config.yaml
arch: "repvgg"
loss: "cross_entropy"
lr_schedule: "wsd_sqrt"
Rows from block 3 of a small sound classifier, named by matrix and row number. Rows with one number belong to one channel. Each number is 128 + 32 x the weight over its row's rms, rounded and kept within 0 to 255. All counts start at 0. After the name is the row's rms in percent of the matrix's.
After each channel's rows are labels from the 100 clips, of 14848, where the channel reaches its highest value: "responds to" is what is common among them. Only what is clearly more common there than usual is listed. The data: short read English sentences (LibriTTS-R). In brackets: how many of the 100, against the usual share in percent.
# c3: 3x3 conv, stride 2 (model.blocks.3.c3.weight, 144x96x3x3, each kernel summed), inputs 0-95
# c1: pointwise conv, stride 2 (model.blocks.3.c1.weight, 144x96x1x1), inputs 0-95

c3.33 110 [148  77 127  88 149 155 143  98  86 156 170 117  93 158 119 113 136 215  89 148 131 167 144 118 148 124 164  63 196 128 104 145 108 133 139 110 143 146 184  87 111  98 137 110 136 150 100 132  75 221 102 113  81  86 169 133 148 129 104  95 128 127 163 177 119 102 138 119  81 124 113 142  81 102 186 100 150 154 170 183 123 103 137 129 134 185 107 123 194 104 116 106 167 105 126 114]
c1.33 101 [141  93 170  81 128 146 105  84 122 174 135  92  82 186  99 144 156 168 104 205 146 154 131  93  93 174 127  59 205 148 126 129  96 145 139 143 172 110 113 103 129 106  86 108 143 108 142 121  89 207 150 117 157 111 167 140 104  91 148 105 118 144  84  98 137  72 141 108  74 123 126 121 141 116 106 134  77 210 155 129 162  99 133 134 124 151 111 165 194 104 101 110 105 136 130 156]
responds to: voice: female (99 vs 53.9)

c3.93 114 [150  79 139 100 141 131 106 123  97 101 133 118 144 149 100  75 180  79 109 161  98 127  76 150 115  87 194 129 154  93  88 174 175 104 133 139 177 103 122 139 138 146 146 125 133 148 116  77 171 144 122 110 150 129 118 123 140 142 186 157  92 149 136 124 223 114  95 190 115  83 197 119 140 155 148 190 102 107 112 156 108 202 157 113 116  96 105 125 181  95 147 128 193 143 137 134]
c1.93 112 [102 116 116 142 122 125 120 104 110 111 187 150  99 108 112 110 163  75  94 153 119 102  86 180  94  64 164 152 162  96 133 157 136 117 107 201 140 119 160 160 137 116 102 181 133 123  90  62 210 188 123  99  96 107  96 111 149 108 134 126 124  91 120 123 196 145 101 148 117  88 156  80  85 137 106 117  91 133 143 134 117 189  94 122 114 133 127 101 148  96 120 130 193 143 113 216]
responds to: voice: female (94 vs 53.9)

c3.47 117 [112  84  95 130 126 145 132 153 132  85 114 140 149 132  71 167  90 174 213 123 115 198  81 128  82  77 171 104 131 137 169 114 163 101 140 151  83 121 195 110 134 139 157  61 160 161 121  91 170 168  99 141 137  88 128 142  86 141  90 199  91 111 104 129 161 135  84 140 128  79 149 105 128 123 137 122 128 157 163 104 126 100  83  81 126 120  98 149 109 127 106  93  79 107 123  71]
c1.47 105 [126 126 108 143 156 129 169 117 106 106  95 151 168 132  96 111  77 177 200 144  78 129  77 161 125 110 103  84  94 131 143 140 167 128 153 122  82 145 203 141 135 101 140 106 149 105 144  70 196 154 114  61 153 110 202 123 125  95 132 151 100  81  89 145 162 115  78 114 123  70 128 156  82 125 136 113 159 191 141 101 186 106 106  63 131 161 131 126 130 125 114 120 155 116 100 163]
responds to: voice: male (81 vs 46.1)

c3.140 096 [134 153  47 170 139 148 117 132 168 169 180  85 127  83 127  85  72 163  89 119 121  93 120 122 145 138 109 164 154 138 114 119 106 108 158 208 112 128  71 146 129  61 142 151 160 136 117 176 127 107 184 103 122 129 102 109 112 186  58 128 115  93 157 145 133 142 135 126 109 165 136 106  66  95 190 117 118 151 142 118 139  99 132 104  90  87 119 103 132 173 154 130  80  55  94 114]
c1.140 091 [115 186  66 149  73 124 114 131 139 169 137  88  65 177 133 105 127 121 118 141 134 140 123 180 101 119 105 118 167 130  97 118 121 118 121 161  69  67 151 117  85 105 188 182 143 144 117 199  90 147 142 134 154 158 134  91 117 176  30 111  96 123 166 137 142 147 161 157 189 167 156 128 127 133 186 130 133 119  99  70 119 103 118 137 114 102  85 122 146 171 136 134 110  88 114  84]
responds to: voice: male (99 vs 46.1)

c3.101 098 [122 164 135 150 113 162 133 128 110 165 149  94 102  75 125  75 111 177 165 139 198 184 158  99 133 128 107 130 151  88 167  96 123 175 117 118 132 112 103 113 137  74 118 164 122 176 114  96 138 149 113  65 142 131 116 179 124 148  59 152 123 105 100 132 103 146 110 106 148  86  93 158 195 118 153 138 158 135  22 114  96 127  47 138 129  96 111 102  96 102 108 154  71 108 131 112]
c1.101 096 [130 160 192 130 162 104 150 171 121 145 118  77  75  88 128  80 123 130 161 194 133 108 199 115 108 141 126 136 170 118 175 159 127 116 116 155 159  73 146 150 148 106 129 149  97 127 119 118 136  92 129 123  86 140 150 124 135  76  89 139 186 116 177 117 151 176  96  85 148  85  78 108 146 125 129 113 135 106  85 240 138 176 123 136 111  72 123 116 128 102 108  81  77 113 169 127]
responds to: voice: male (96 vs 46.1)

c3.124 096 [170 123 140 179 120 157 130 126 103 143 144 126 120 108  70  99 112 210 136 135 185 152 121 104 102 141 101  97  88 117 117 104 124 125 128 158  93 141 124 102 127 164 129 102 155 116 180  52 118 145 164 105 129 147  67 149 174  60  85 170 110  84 139 175 118 148 141 113 101  88  77 100  96 115 106 120 101  95 163 100 181 140 132 156 158  78 118 135 188 116 192 161 139  61 137  95]
c1.124 091 [115 140 139 160 139 152 172  89 135 114 108 124  96 153 105 126  96 104 213 158 130 180 101  73 124  78  84 108  84 111  95 114 109 131  98 123 140 135 152 152  35 131 124 177 116  96 187 128 135 137 156 129 164 139  81 102 147 112  90 113 100  85 111 169 107 100 130  86 120  74  97 108 116 159 124 132 115  84 141 108 207 121 107 149 138 131 157 141 159 148 209  63 126  81 141  99]
responds to: text has "you" (33 vs 14.9)

c3.69 096 [102 120 134  89 181  83 110 155 150  99 158 160 102 169 120 129  92 131  76 126 136 118 111 157 150 192 140 104 134  78 155 143  56 160 175 116 133 151 146 127 123  98  75 128  82 144  82 127 134 149 128 114 140  53 124 152 103  95 126 139 112 182 137 119 157 174 126 116  98 169  74 129 144  86 206  94 138 128 118 105 140  95 122 152 191 192 139 145  93  73  83 142  80 108 169 101]
c1.69 094 [115 158  97  79 172  81 104  80 160 135 131 150 133 189 140 140 137 120 170  97 157 152 107 178 127 210 116 131  84 135 120 125 110 171 183 112 118 121 116  86 139 131  62 176 148 129 118 147 108 147 135 117 119  95  99 152 110 142 101 111  83 135 133 108 166 142 144  89 111 181 120 128 124 144 153  71 162  79 103 127 150  96  31 128 166 163 102 173 112  66  99  77 146 122 160 179]
responds to: voice: male (86 vs 46.1)

c3.112 086 [114 124 107 111 144 108 132 174 129 108 125 135  95 163 135 163  58 130 154 127 149 106  93 221 148 159 105 132 116 129 111 124 112 147 107  61 126 141 144 121 202 114 118 147 130  94 136 155 101  75 188 129 174 132 119 150 143 151 162 116 149 173 125  72  86  67 170 101 123 154  85 126  90 124 146 145 137 114 133 131 103  56 147 133 180 154 163 170  46  85 133 172 122  79 165 110]
c1.112 101 [ 94 116 136 126 124 195 131 127  79 158 114 147 138 187  85 137 104  88 198 123 158 152  92 179 123 173  73 101 140 156 164 163  98 121  68 162 133  98 130 116 157 121 145 102 119  81 161 123  89 140 161  94 174 163 137 103 100 132 145 136 145 122 179 126  87  93 169 110 167 170  80 118  86  94 157 109 167 119 153 139 129 136 153  80 100 120 157 187  80 124  67 177  90 149 113 168]
responds to: voice: male (95 vs 46.1)

c3.116 118 [132 141  79 139 103 130 160 192 175 127 165 140 187 167 111 122  71 101  86  73 117 139 153 194 133  79 114 126 137  99 118 148 135 121 129 120 128 152 112 160 148 120 144 176 151 141 112 128 139 114 138 161 183 142 104  89 114 128 106 126 146 166 181 208  84 164 187  86 100  61 133 105 119 171 139 129 123 196 113 128 131  80 143 132 108  71 109 111 120 178 146 143 132  59 162 163]
c1.116 100 [172 162  90 123  99 192 109 176 116  86 196 126 211 131  80 105 128  83 134  95 143 196 163 104 166 104 141  94 132 112 151 132 145 168 101  94 103  95 155 144 140 137 194 139 190 150 135 125 149 121  90 120 148 135  98 140 171 112  92 129 141 155 149 117 116 172 128 121 107 107  97  80 182 173 142 193 142 145 100 151 107  89 105 102 135 116 106 123 159 148 166 140 128  83 194 168]
responds to: voice: female (87 vs 53.9)

c3.23 100 [111 103  88 127 123 178 100 101 121 140 159 130 171  86 158 144 188 174 127 104  98 139 116 147 167 131 166  94 119 127  75 156 127  86 114  73  82 100 155  97  85 118 147 143 148 141 110 106 175 151 181 139 149 213 103 139 139  70  99 145 143 126 114 168  89 133  46 178 132 118 148  97 132 114 128 145  99 149 119 109 154 157  84  84  89 184 109  98 142 149 151  48 144 107 136 169]
c1.23 097 [122 153  97 145  81  92 172 123  61  90 187 131 120  75  96 140 217 158 142 130 117  97 121 142 130 104 135 105  79 123 111 139 132 115 105 112  62 104 145 132 111 112 160  90 106 135 119  99 218 189 147 123 113 117 182 130 124 133 116 165 148  71  74 150 155 175  71 109 108 131  98 106 109 133 119 103  89 201 110 139 134 157 154 102  68 148 116 124 160 150 135 122 149 123  88 169]
responds to: voice: female (99 vs 53.9)

c3.94 087 [140 146 118 101 121 141  91 178  80 127 163  91 105 155 173  89 117 139 120 156 137 108  81 123 113  99 153 144 179 133  97  76 179 128  76 140 122 112  73 147 123  83 130 109 143 113 125 174 166 124 144 101 156 113 150 110 131 114 172 101 119 190  77 146  90 168 144 154 105  66  29 151 108  62 180 116 102 138  76  61 137 177 130 147 116 129 156 121 159 154 147 123 134  98 134  82]
c1.94 092 [169 112 118 121  98 114 132 141  63 120 112  79 114 115 132  85  89 135 148 101 129 125  77 141 115 110 168 128 119 105 130 111 166 179 129 119  85 114 127 151 128 124 142 118 191  79 123 161  89  93 102 167 107 116 163 156 103 161 180 125 105 163  93 132 145 185 148 149 129 145  55 104 141 162 161  64 136 145 130  99 138 198  65  85 107 144  46 149 125 146 132 178 183 111 190 153]
responds to: voice: male (99 vs 46.1)

c3.96 090 [130  86 118 101  85 166 126 171 108  93  74 109 179 167 144 136 121  95  81 134 123 160  91  95 170 109 144  70 144 120 120  71  76 160 169 139 144 180 104 180 118 102 121 136 154  63 112 167 159  73 107 149 116 148  87 126 135 137 158  67  98 130  79  91 144 100  75 154 152 201 163 117  96 112 190 101 127 147 159  87 136 113 134 155 130  91  90 156 157 143 122 113 132 109 154 168]
c1.96 104 [130 139 159 115  94  99 149 161 141  66  86 132 103 142 120  88 119 108 111  88  89 142 137 111 134 141 128  93 153 130  99 108 127 154 113 104 124 210 119 156 118 122 170 116 146 109 177 179 163  53 109 185 126 129 141 119 149 189 115  87  74 151 100 101 161 125  81 176 151  81 128 124 141  94 160  80 156 133 155 129 114 128 115 117 161  84  45 185 144 112  89 173  98  58  98 123]
responds to: voice: female (98 vs 53.9)

c3.14 101 [162 124 103  96 146 101 114 194 153 152 130 177 160 194  96 146  95  90  85 148 132 140  49 111 122 112 113 111 125 158 167 111 101 138 181 127 116 107 117 119  96 144 140  93 163 110 196 173 137 147  78 201 109 102  78 134 158 139  96 127 192 103 100  98  95  91 198 182 131  84 120 121  80  88 122  89 112 157 121 144 115 135 109 121  87 138 136 167  84 162 127 107 111 126 114  90]
c1.14 105 [127 117  72 147 114 107  96 150 105 105  98 255  97 124 141 162  84 137 127 151 136 161 137 137 144 116  64  98 130 104 113 118 121  70 171 157 102 146 100 129  81 149 181 106 135 171 165 135 126 149 115 163 137 161  73 116 138 100 150 112 120 179 102 127 106 124 118 180 129 148 121 143  98 131 101 105 107 216  99  84  98 113  84 100 105 162 165 122  82 112 106 115 142 116 135 126]
responds to: the word "you" (35 vs 14.7)

c3.6 104 [144  83 153  77  98 183 204 123 123 114 155  85 163 123  97  95  97 139  83  82 115 158 127 156 194 110 132 131 113  85 130 124  99 110 159 133 136 184 124 125 128  76 147 115 134  76 151 144  72 174  96 162 178 143 132 132  85 137 161  96 127 144 151 217 159 126 103 120  90 113 107 112  99 108 134  63  96  97 153  78 104 184 110 165 111 119  95  96 110 170 138 109 140 100 124  80]
c1.6 104 [193 110 132  92 158 144 146 127 105 151 166  88 129 140 108  68 130 174  82 111  97 158 143 121 199 110 124 101 123  84 173 149  63 130 125 114  93 170  69 113 139 104 133  72 131 109  96 124  75 130  71 125 125 132 136 134  71 135 141 100 116 102 135 174 183 124 149 104  89 147 100 141 118 101  83  96 106 174 137  87 109 182 150  54 123 134 103 106 107  94 140 139 196  72 150 130]
responds to: voice: female (98 vs 53.9)

c3.57 100 [138 147 174 128  99  99 130 153 118 153 152  70  65 138 139 135  98 162 175 127 124 104  96 142 163 108 120 158  91 106 190 113 140 143 121 100  95 127 170 148 124 109  60 143  79 218 180 132  78 139 185 115 146 141 171  93 199 114 126 145 104 116 135 173  76 155 105 185 107 108 153  91  59 158 174 134 111 139  95 145 158 134 158 141 113 144 135 130 173 139 104  97 128 154 137 178]
c1.57 097 [148 105 144 150 117 104 115 147 141 124 113  74 123 135 127 106  64 153 158 107 109 109  84 135 127  96 135 153  93 110 169 111 117 153 144 120 157 174 129 174 117 130 137 156 162 194 153 177 127 120 126 151 161 140 170 127 144 137 155 174 151 145 141 109  82 171 141 121 122  95 156  62  71 166 198  82 116  81 157 153 128 106 176 112 110 202 150  71 136 130 102 100 173 155 206 198]
responds to: voice: male (92 vs 46.1)

c3.55 088 [135 132  99 155 111  99 100 197 138 202 116 200  71 171 117 129 150 112 164 114 143 107  79 106 152  91 159 171 104 155 115 148 127 132 179 100 145 108 173 126 134 159 122 126 100 142 182 137  85 128 109 114 104 105 104  71 172 129 122 176  94 124 141  99 114 127 140 152 130 114 163 169 140 142 156 124 179 134 159 112 145 120  92 109  38  78 105 201 171 194 140 100  96 130 102 139]
c1.55 101 [111 147  71 143 123 106 163 124 141 157 140 222  77 131 123 137  80 156  98 153 126  77  97 109 121 105 125 126  74 144 128 115 158 112 228 126 143 159 134 116 127 122 117 100 110 125 126 133 120  92 108 168 134 102 189  71 132 122 113 107  88 171 123 139  85  96 146 228  61 105 120 118 100 133 144  89 126 148  71 121 132 139 124 116  62  76 136 122 134 164 137  77  94 103 112 119]
responds to: the word "you" (37 vs 14.7)

c3.48 085 [137 102 120 193 126  98 111 129 124  83 114  95  59 164 154 132  93 162 184 175 122 184 134 125  84 113 157 186 131 125 184 101 141  98 131 124  95 125 178 132  99  97 161 144 134 130  42 148 103 117  90  97 203 106 132 162 122  74 114 133 145 170 103 149 117 122 128  82 103 152 101 106 145 177  88  94 176 114 139 141 122 106 119 105  66 143 183  99 184  98 145 136 120 117  95 100]
c1.48 094 [135 107  90 146 171  95  97 194 171 177 144 158 110 161 135 109 126 165 115 145  92 111 170 114 113 100 152 126 112 173 204 125 142  92 131 115 139  70 131  74  95 122  87  77 171 121  72 177  91 139 107 135 172  75  94 112 115 125 136 158 170 167 181 127 114 142 146  83  97 169 128 171 177 130 115 115 163 109 151  86 120 144 121 139 121 127  75  91 166 114  96 192 121 104  85 168]
responds to: voice: female (89 vs 53.9)

c3.84 101 [ 99  89 136  84 159 164 133 149 127 126 106 187 141 131  91  65 101  96 130 142 163 121  78 116 180 105 123  99 130 180 116 139  89 178 100  84  92 139 105 148 146  69 186 163  93 114  89 148 136  66 116 159 109 143 139 165 101 103 107 120 108 131 141 120  74  84 107  79  90  82  92 133 116 183  80  96 115  75  99  87 122 107  96 154 179 129 185 133  96  86 114 115 103  85 129 139]
c1.84 099 [108 129 110 106 173 123 174 152 102 147 105 122 102 160  41  87 173  98 172 136 152 145 113 145 134  98 156 100  91 170 104 130 107 147 116 169  95 117 105 104 158 103 106 110 104 128 110 148 135 121  47 204 188 193  93 166 127 133 134 116 159  91 135 110  99 142  86 132  98  69  90 147  86 163 122 102 130 151  74 120 100 132 123 124 118  60 118 177 125  73 160 158 122  71 116 117]
responds to: voice: male (74 vs 46.1)

c3.130 104 [116  42 103 129 165 217 115 115 147  73 110 100  90  98 104 116 194 123 102 110 179 142 159 104  97 123  54 136 133 117 111  83 144 117 135  98 105 147 182 131 109  93  49 116 142  88 115  92  97 128 120 142  88 144 115 194 167 133 115 167 139 110 172 164 121 141 122 121 105 102  84 126 119 112 142  84 130 155 108 172 166 132 201 135 112 108 159 102 132 115 148  68 124 135 157 134]
c1.130 091 [105 116 100 125 149 235  63  96 176 111 110 127 130 107 129 130 156 172  94 106 176 133  99 106 136  96  65 129 113  80 138 109 129 117  91 104  98 129 192  94 153  82  86  93 139  68 128  56 134 102 134 126 102 167 132 180 133 147  95 193 120 115  98 141 127 111 113 136 142  52 129 142 139 102 124  94 141 157 108 139 132 111 142 133  88  78  90  96  96 115 182 143 182 131 148 122]
responds to: voice: male (78 vs 46.1)

c3.119 085 [ 93 166 129 100  91  84  99 125 144 141 129 207 201 193 150 134 108  95  78 106 122 122 149 133 111 124  92 134 130  85  69 133 161 162  93  97 133  82 149  90 205  95 118 114 147 127  64 105 123 163 136 174 137  83 159 108 132 112  65 136 147  84 109 149 127  65 155 113  87  82 118 173  90 142 128 135 151 120  81 101 129 103  86 116 151 114 159 182  91 121 116 109 130 130 122 168]
c1.119 090 [110 172 116 119 108 130  64 114 173 122  93 173 134 180 190 111 121 138 128  93 132 118 162 176 158 148  88 113 164 155 100 165 163 168  71  90 156 117 178 178 184 100 123 125 178 127 149 113 120 104 100 118 162 133  77 141 124 115 109 155 131  83 128 102 113 116 140  54 151 137  88 102 121 152 153 122 168 100  98 124 114 148 131 122 144 112 151 181 105 177 212  60 136 114 156 185]
responds to: voice: male (99 vs 46.1)

c3.4 090 [202 143 131 101 178 143 132 105 118 142  80 197 133  88 167  89 150 208 143  86 115  87 145 115  94 115 126 108 132 104  91 122 119 140 124 105 129 105 114 119 144  59 125 115 129 126 114 133 118 128 179  78 145 196  49 148 156 106 115 111 198 176 142  93 117 136  78 116 151 144 111 128  87 152  92 109  94 116 103  99 157 143  92  86 140 167 147  91 122 139 124  72 114 119 193  90]
c1.4 091 [108 127 130 112 136 146 129 112  98 104 107 169 146 114 162 125 139 204 128  98 120 103 144 112 101  83 137 171 107  96  75 110 101 153  87 154 113 118 140 105 132  60 117 157 124 186  85 109 149 125 142 119 121 149  75 114 170 128  55 119 179  80 114 143 120 133 117 102 166  94 112  97  90  90  80  54  95 117  91 125 162 130 126 142  96 137 103 152 113 130 158  82 117  91 249  95]
responds to: voice: male (83 vs 46.1)

c3.79 109 [148 163  67 148 134  69 117 126  61  83 111  82 119 119 150 139 138 146  61 102 122 126 131 127 130 141 105 161 142 140  69 100 128 173  80 100 120 130 105 116  79 135  97 159 166 174 139 101  83 109 192 129 117 124 110 155 160 200 103 151 148 140 149 168  98 136 172 156 123 109 109 140 137 128 184  89 131 150  82 119 187 158 113 116 131 157 158  46 119 148 105 115 188 187  97 142]
c1.79 094 [156 159 131 136 155 109 120 143 133 135 111  96 152 150 152 116  96 101  81 144 115 153 177 180 114 103 110 131 139 172  60 118 123  81 134  76 127  77 116 180  59 120 107 162 159 148 119 193 139 128 165 112  95 198  99  92  80 154 104 150 168 125 128 117  88 137 106  93 126 111 112 118 150 121 186 111 135 130  70 164 165 170 134  81 138 126 119 100  64 115 153 109 231 136 110 114]
responds to: voice: male (76 vs 46.1)