config.toml
model = "sound classifier"
dataset = "short read English sentences (LibriTTS-R)"
train_examples = 26041
gain_aug_db = 10
noise_aug = 0.01
time_shift_ms = 50
n_mels = 64
hop_length = 320
input = "log_mel"
spec_augment = false
win_length = 400
targets = ["voice"]
num_classes = 2
arch = "repvgg"
norm = "batchnorm"
activation = "relu"
depths = [3, 3, 3]
kernel_size = 3
stem = "single"
widths = [96, 144, 208]
loss = "cross_entropy"
init = "torch_default"
optimizer = "soap"
beta2 = 0.95
lr = 0.0035
beta1 = 0.9
shampoo_beta = 0.95
eps = 1e-08
precondition_frequency = 20
max_precond_dim = 1536
merge_dims = false
one_sided = false
adamw_lr_other_params = 0.0015
grad_clip = 5.0
steps = 7600
batch_size = 512
epochs = 149.4
lr_schedule = "wsd_sqrt"
decay_fraction = 0.2
final_lr_fraction = 0.05
warmup_steps = 760
weight_decay = 0.2
adamw_weight_decay_other_params = 0
Rows from block 2 of a small sound classifier, named by matrix and row number. Rows with one number belong to one channel. Each number is 50 + 12 x the weight over its row's rms, rounded and kept within 0 to 99. All counts start at 0.
Before each channel's rows are labels from the 100 clips, of 14848, where the channel reaches its highest value: "top examples" is what is common among them; "peak in band" is the frequency band that holds the peak. Only what is clearly more common there than usual is listed. The data: short read English sentences (LibriTTS-R).
# c3: 3x3 conv (model.blocks.2.c3.weight, 96x96x3x3, each kernel summed), inputs 0-95
# c1: pointwise conv (model.blocks.2.c1.weight, 96x96x1x1), inputs 0-95

top examples: voice: male
peak in band: 0 to 250 Hz
c3.74:41 61 53 24 55 28 45 43 40 42 69 62 73 71 58 34 36 37 41 43 50 52 58 52 26 49 37 66 69 57 44 46 53 42 45 57 56 46 60 31 45 29 51 59 45 51 37 52 42 63 48 49 43 24 28 57 48 55 44 45 58 35 38 50 59 53 33 53 28 68 44 27 41 33 51 53 54 64 56 43 43 32 52 48 85 61 51 42 49 34 61 45 42 39 48 39
c1.74:34 50 48 17 55 43 43 41 47 31 57 58 54 60 45 58 32 56 46 48 56 54 64 42 17 45 34 54 62 80 30 57 44 61 41 50 54 38 59 40 46 52 51 37 40 54 31 65 34 71 22 67 57 53 33 60 52 41 58 23 41 49 47 54 71 59 32 46 38 49 42 34 35 49 46 43 54 43 43 52 36 32 48 51 59 54 37 50 55 45 64 42 56 36 38 44

top examples: voice: female
peak in band: 500 to 1000 Hz
c3.16:43 48 69 51 42 61 41 39 44 48 80 50 69 36 65 55 53 33 54 58 46 61 38 55 51 60 40 43 32 68 48 37 64 76 53 47 54 55 57 41 43 34 45 50 39 63 31 55 65 42 30 36 62 44 35 50 80 34 57 55 51 50 57 71 54 46 43 42 49 62 22 67 30 38 40 31 48 69 45 56 41 38 44 44 52 47 45 36 69 49 43 50 53 73 51 40
c1.16:47 60 65 63 44 42 42 45 33 43 76 44 69 52 58 52 71 50 65 61 51 45 43 37 59 63 49 78 54 73 60 29 67 66 58 36 40 43 49 39 81 32 51 56 45 50 44 57 66 34 49 51 53 65 37 42 67 37 54 59 36 36 57 74 62 40 37 41 40 54 45 53 41 53 42 34 27 60 57 54 47 45 38 56 55 45 67 29 44 33 46 53 59 52 36 52

top examples: voice: male
peak in band: 0 to 250 Hz
c3.1:63 37 73 71 57 59 45 25 49 50 60 30 45 34 41 42 46 47 64 64 44 33 43 38 68 42 70 36 55 36 44 37 64 36 58 35 72 79 28 64 56 35 45 54 68 58 43 50 39 66 67 42 29 45 57 59 67 69 57 45 72 60 50 54 56 50 45 46 53 47 46 55 46 62 57 53 39 43 51 59 59 58 30 69 48 35 54 33 48 59 51 41 42 45 53 43
c1.1:59 44 69 68 64 66 49 29 59 57 59 51 56 45 46 31 40 48 60 63 55 37 48 60 54 40 42 45 30 36 57 65 52 51 56 49 74 81 36 61 44 52 45 44 61 61 58 46 58 63 62 57 56 51 57 33 25 71 53 33 61 46 67 33 48 45 45 39 49 52 41 35 55 60 92 42 65 50 53 57 59 36 42 51 33 55 42 46 51 48 54 46 52 58 56 18

top examples: text has "you"
peak in band: 0 to 250 Hz; 250 to 500 Hz
c3.13:33 55 55 70 30 53 43 47 63 40 63 62 65 37 29 39 35 43 32 30 23 65 43 45 63 47 27 49 61 45 54 50 44 58 61 46 29 30 61 37 43 39 50 62 58 49 41 69 51 54 64 64 71 45 39 57 62 23 47 28 66 51 46 47 46 39 45 46 29 82 44 37 54 53 47 60 52 54 43 49 42 36 40 48 38 49 43 63 39 49 64 41 45 59 51 51
c1.13:42 59 42 54 34 53 39 54 73 57 49 55 68 40 46 44 49 48 25 49 24 60 59 63 45 51 28 45 61 56 60 37 32 38 44 48 41 61 68 46 57 57 49 50 63 55 45 72 48 64 55 71 77 62 37 36 62 25 36 44 61 47 42 40 47 44 35 60 31 83 51 34 57 61 44 49 55 56 65 57 47 49 42 34 48 55 38 68 23 58 51 50 53 60 38 56

top examples: voice: male
peak in band: 0 to 250 Hz
c3.38:43 51 52 37 47 70 38 43 38 52 54 46 51 49 32 55 53 49 83 48 50 53 62 70 48 25 49 76 34 48 43 50 53 46 77 51 53 26 53 41 50 61 52 35 44 82 50 64 39 49 36 41 61 68 67 55 48 45 25 55 59 52 25 56 53 49 46 53 50 31 20 44 61 55 41 45 61 56 47 44 67 44 59 41 35 57 54 55 49 42 42 59 24 51 50 47
c1.38:49 43 63 41 38 64 35 56 41 61 48 43 50 50 50 33 52 49 85 45 41 59 52 54 29 60 36 48 38 40 42 54 56 35 58 49 56 30 39 35 44 35 57 44 27 78 68 48 42 52 52 53 65 76 57 44 75 67 40 40 47 52 34 51 69 69 44 46 51 48 36 53 58 68 44 33 58 72 49 53 72 57 67 38 37 65 61 57 56 35 50 54 37 38 49 54

top examples: voice: female
peak in band: 0 to 250 Hz
c3.3:39 53 59 53 29 50 49 38 67 46 44 37 47 56 77 49 44 60 31 62 45 58 42 64 49 57 56 45 28 57 59 50 44 58 39 55 47 34 52 09 53 54 61 61 49 44 80 46 38 45 63 44 52 50 20 69 43 67 49 49 53 39 45 68 65 57 50 28 41 55 77 48 42 63 34 32 53 37 52 45 48 38 46 48 53 42 47 57 43 43 60 77 65 57 50 40
c1.3:49 52 57 41 48 53 72 40 49 57 44 66 43 52 44 49 46 28 45 68 44 63 33 49 45 38 36 54 46 45 52 54 54 46 44 59 54 47 57 16 45 37 52 40 37 54 66 51 50 32 60 69 71 50 28 46 51 60 69 31 63 50 59 66 33 49 21 53 45 43 55 62 22 62 55 35 65 56 71 30 82 66 38 45 63 53 52 49 50 44 63 51 41 47 45 54

top examples: voice: female
peak in band: 0 to 250 Hz
c3.0:25 47 42 76 32 45 68 51 58 53 73 43 51 63 41 41 38 64 48 38 35 53 41 37 50 34 82 39 45 37 63 34 52 74 66 55 57 60 54 37 41 21 57 49 47 45 53 49 53 59 63 64 28 50 31 57 44 51 66 54 65 44 58 70 51 44 45 58 44 27 31 41 53 49 42 34 48 42 40 56 54 45 42 59 47 42 38 43 66 58 70 50 37 59 53 45
c1.0:25 32 50 95 46 70 49 50 46 52 63 34 55 29 45 21 40 56 60 47 34 66 39 50 55 37 54 47 45 49 38 44 69 46 50 43 48 59 47 40 48 29 61 44 50 47 39 62 63 54 50 61 43 40 39 47 39 60 53 46 68 42 58 69 54 43 43 57 44 44 44 37 30 41 48 44 61 51 71 47 64 54 43 36 58 55 46 47 41 25 62 77 47 49 71 36

top examples: voice: female
peak in band: 0 to 250 Hz; 500 to 1000 Hz
c3.22:42 45 45 52 56 51 47 52 42 55 60 31 58 64 65 64 74 63 42 45 46 39 47 46 37 58 41 41 52 48 30 53 68 48 51 48 51 58 45 60 65 45 54 33 41 41 43 62 41 55 53 43 75 51 60 73 60 39 35 60 55 50 57 79 59 58 61 39 59 29 61 51 68 38 47 68 42 79 35 43 80 26 49 56 53 56 53 48 74 64 36 73 53 55 61 45
c1.22:39 49 48 46 50 45 56 46 43 58 85 39 52 50 82 67 62 69 56 49 39 41 54 75 50 41 54 29 47 57 56 46 64 67 45 38 57 51 57 57 63 38 50 40 39 41 50 59 36 49 55 39 51 49 49 78 70 42 52 58 62 48 74 72 49 57 78 41 47 53 51 51 74 45 31 52 43 43 47 50 65 36 40 47 62 56 47 59 61 56 46 77 61 68 67 42

top examples: voice: female
peak in band: 500 to 1000 Hz
c3.30:56 58 60 38 40 45 34 41 54 46 33 57 37 52 38 51 43 43 52 61 17 69 41 58 42 47 36 61 52 53 45 51 63 71 38 45 55 50 33 69 48 43 59 40 36 54 78 38 40 53 62 69 51 53 42 54 38 44 36 61 55 71 40 37 58 41 45 43 45 48 50 20 67 47 35 56 79 56 32 65 69 54 34 32 46 52 65 64 49 31 61 34 52 50 62 46
c1.30:55 45 69 40 21 38 43 35 62 60 42 66 45 46 35 54 42 39 41 68 56 57 47 41 47 50 38 53 50 67 51 55 67 44 47 76 53 30 49 58 44 45 51 48 67 66 55 55 38 32 81 44 57 73 41 49 14 36 36 44 56 51 49 31 51 20 45 36 38 59 58 50 61 62 63 58 60 43 49 68 59 42 40 33 37 46 51 61 51 55 52 39 41 55 56 39

top examples: voice: male
peak in band: 0 to 250 Hz
c3.23:49 69 14 55 50 39 62 44 67 47 57 47 57 36 55 30 41 36 41 51 57 51 39 73 49 41 60 56 61 47 31 44 42 33 44 38 46 66 76 54 43 53 59 43 43 46 35 42 88 51 44 67 73 36 58 51 52 41 51 44 51 47 64 37 37 46 45 51 48 52 74 47 53 38 59 61 53 33 52 38 82 74 46 37 39 49 46 52 48 51 38 56 52 41 44 62
c1.23:51 56 27 38 47 37 48 43 50 64 48 43 46 58 67 49 47 35 37 41 87 50 47 39 54 50 60 64 60 43 31 64 66 50 42 48 50 52 77 76 33 46 50 31 73 43 39 46 53 48 53 53 83 41 37 51 37 67 40 34 61 38 30 37 46 52 52 47 50 65 70 58 47 57 81 65 46 42 60 47 59 54 40 58 50 35 49 36 46 50 55 41 49 47 42 56

top examples: voice: male
peak in band: 0 to 250 Hz
c3.44:37 51 51 48 39 35 60 58 37 43 54 64 40 41 49 56 43 47 65 48 79 50 43 54 59 40 71 49 42 60 45 39 45 32 85 64 36 57 70 63 43 45 70 23 40 49 67 50 64 49 61 54 50 55 53 47 46 47 34 40 48 65 41 60 45 57 30 52 65 26 43 68 43 67 59 32 38 50 40 47 58 34 63 31 48 62 62 68 39 42 48 42 45 30 64 46
c1.44:53 66 58 44 39 27 51 51 54 55 65 60 36 47 40 63 35 57 70 38 71 43 39 50 50 55 55 21 49 56 46 44 58 48 73 71 28 39 66 52 54 58 70 37 47 51 40 53 58 51 40 50 42 58 59 50 50 48 35 47 57 57 44 22 34 59 57 62 45 40 50 76 60 74 38 24 67 47 46 44 62 40 54 32 59 62 57 71 31 62 41 40 61 46 48 59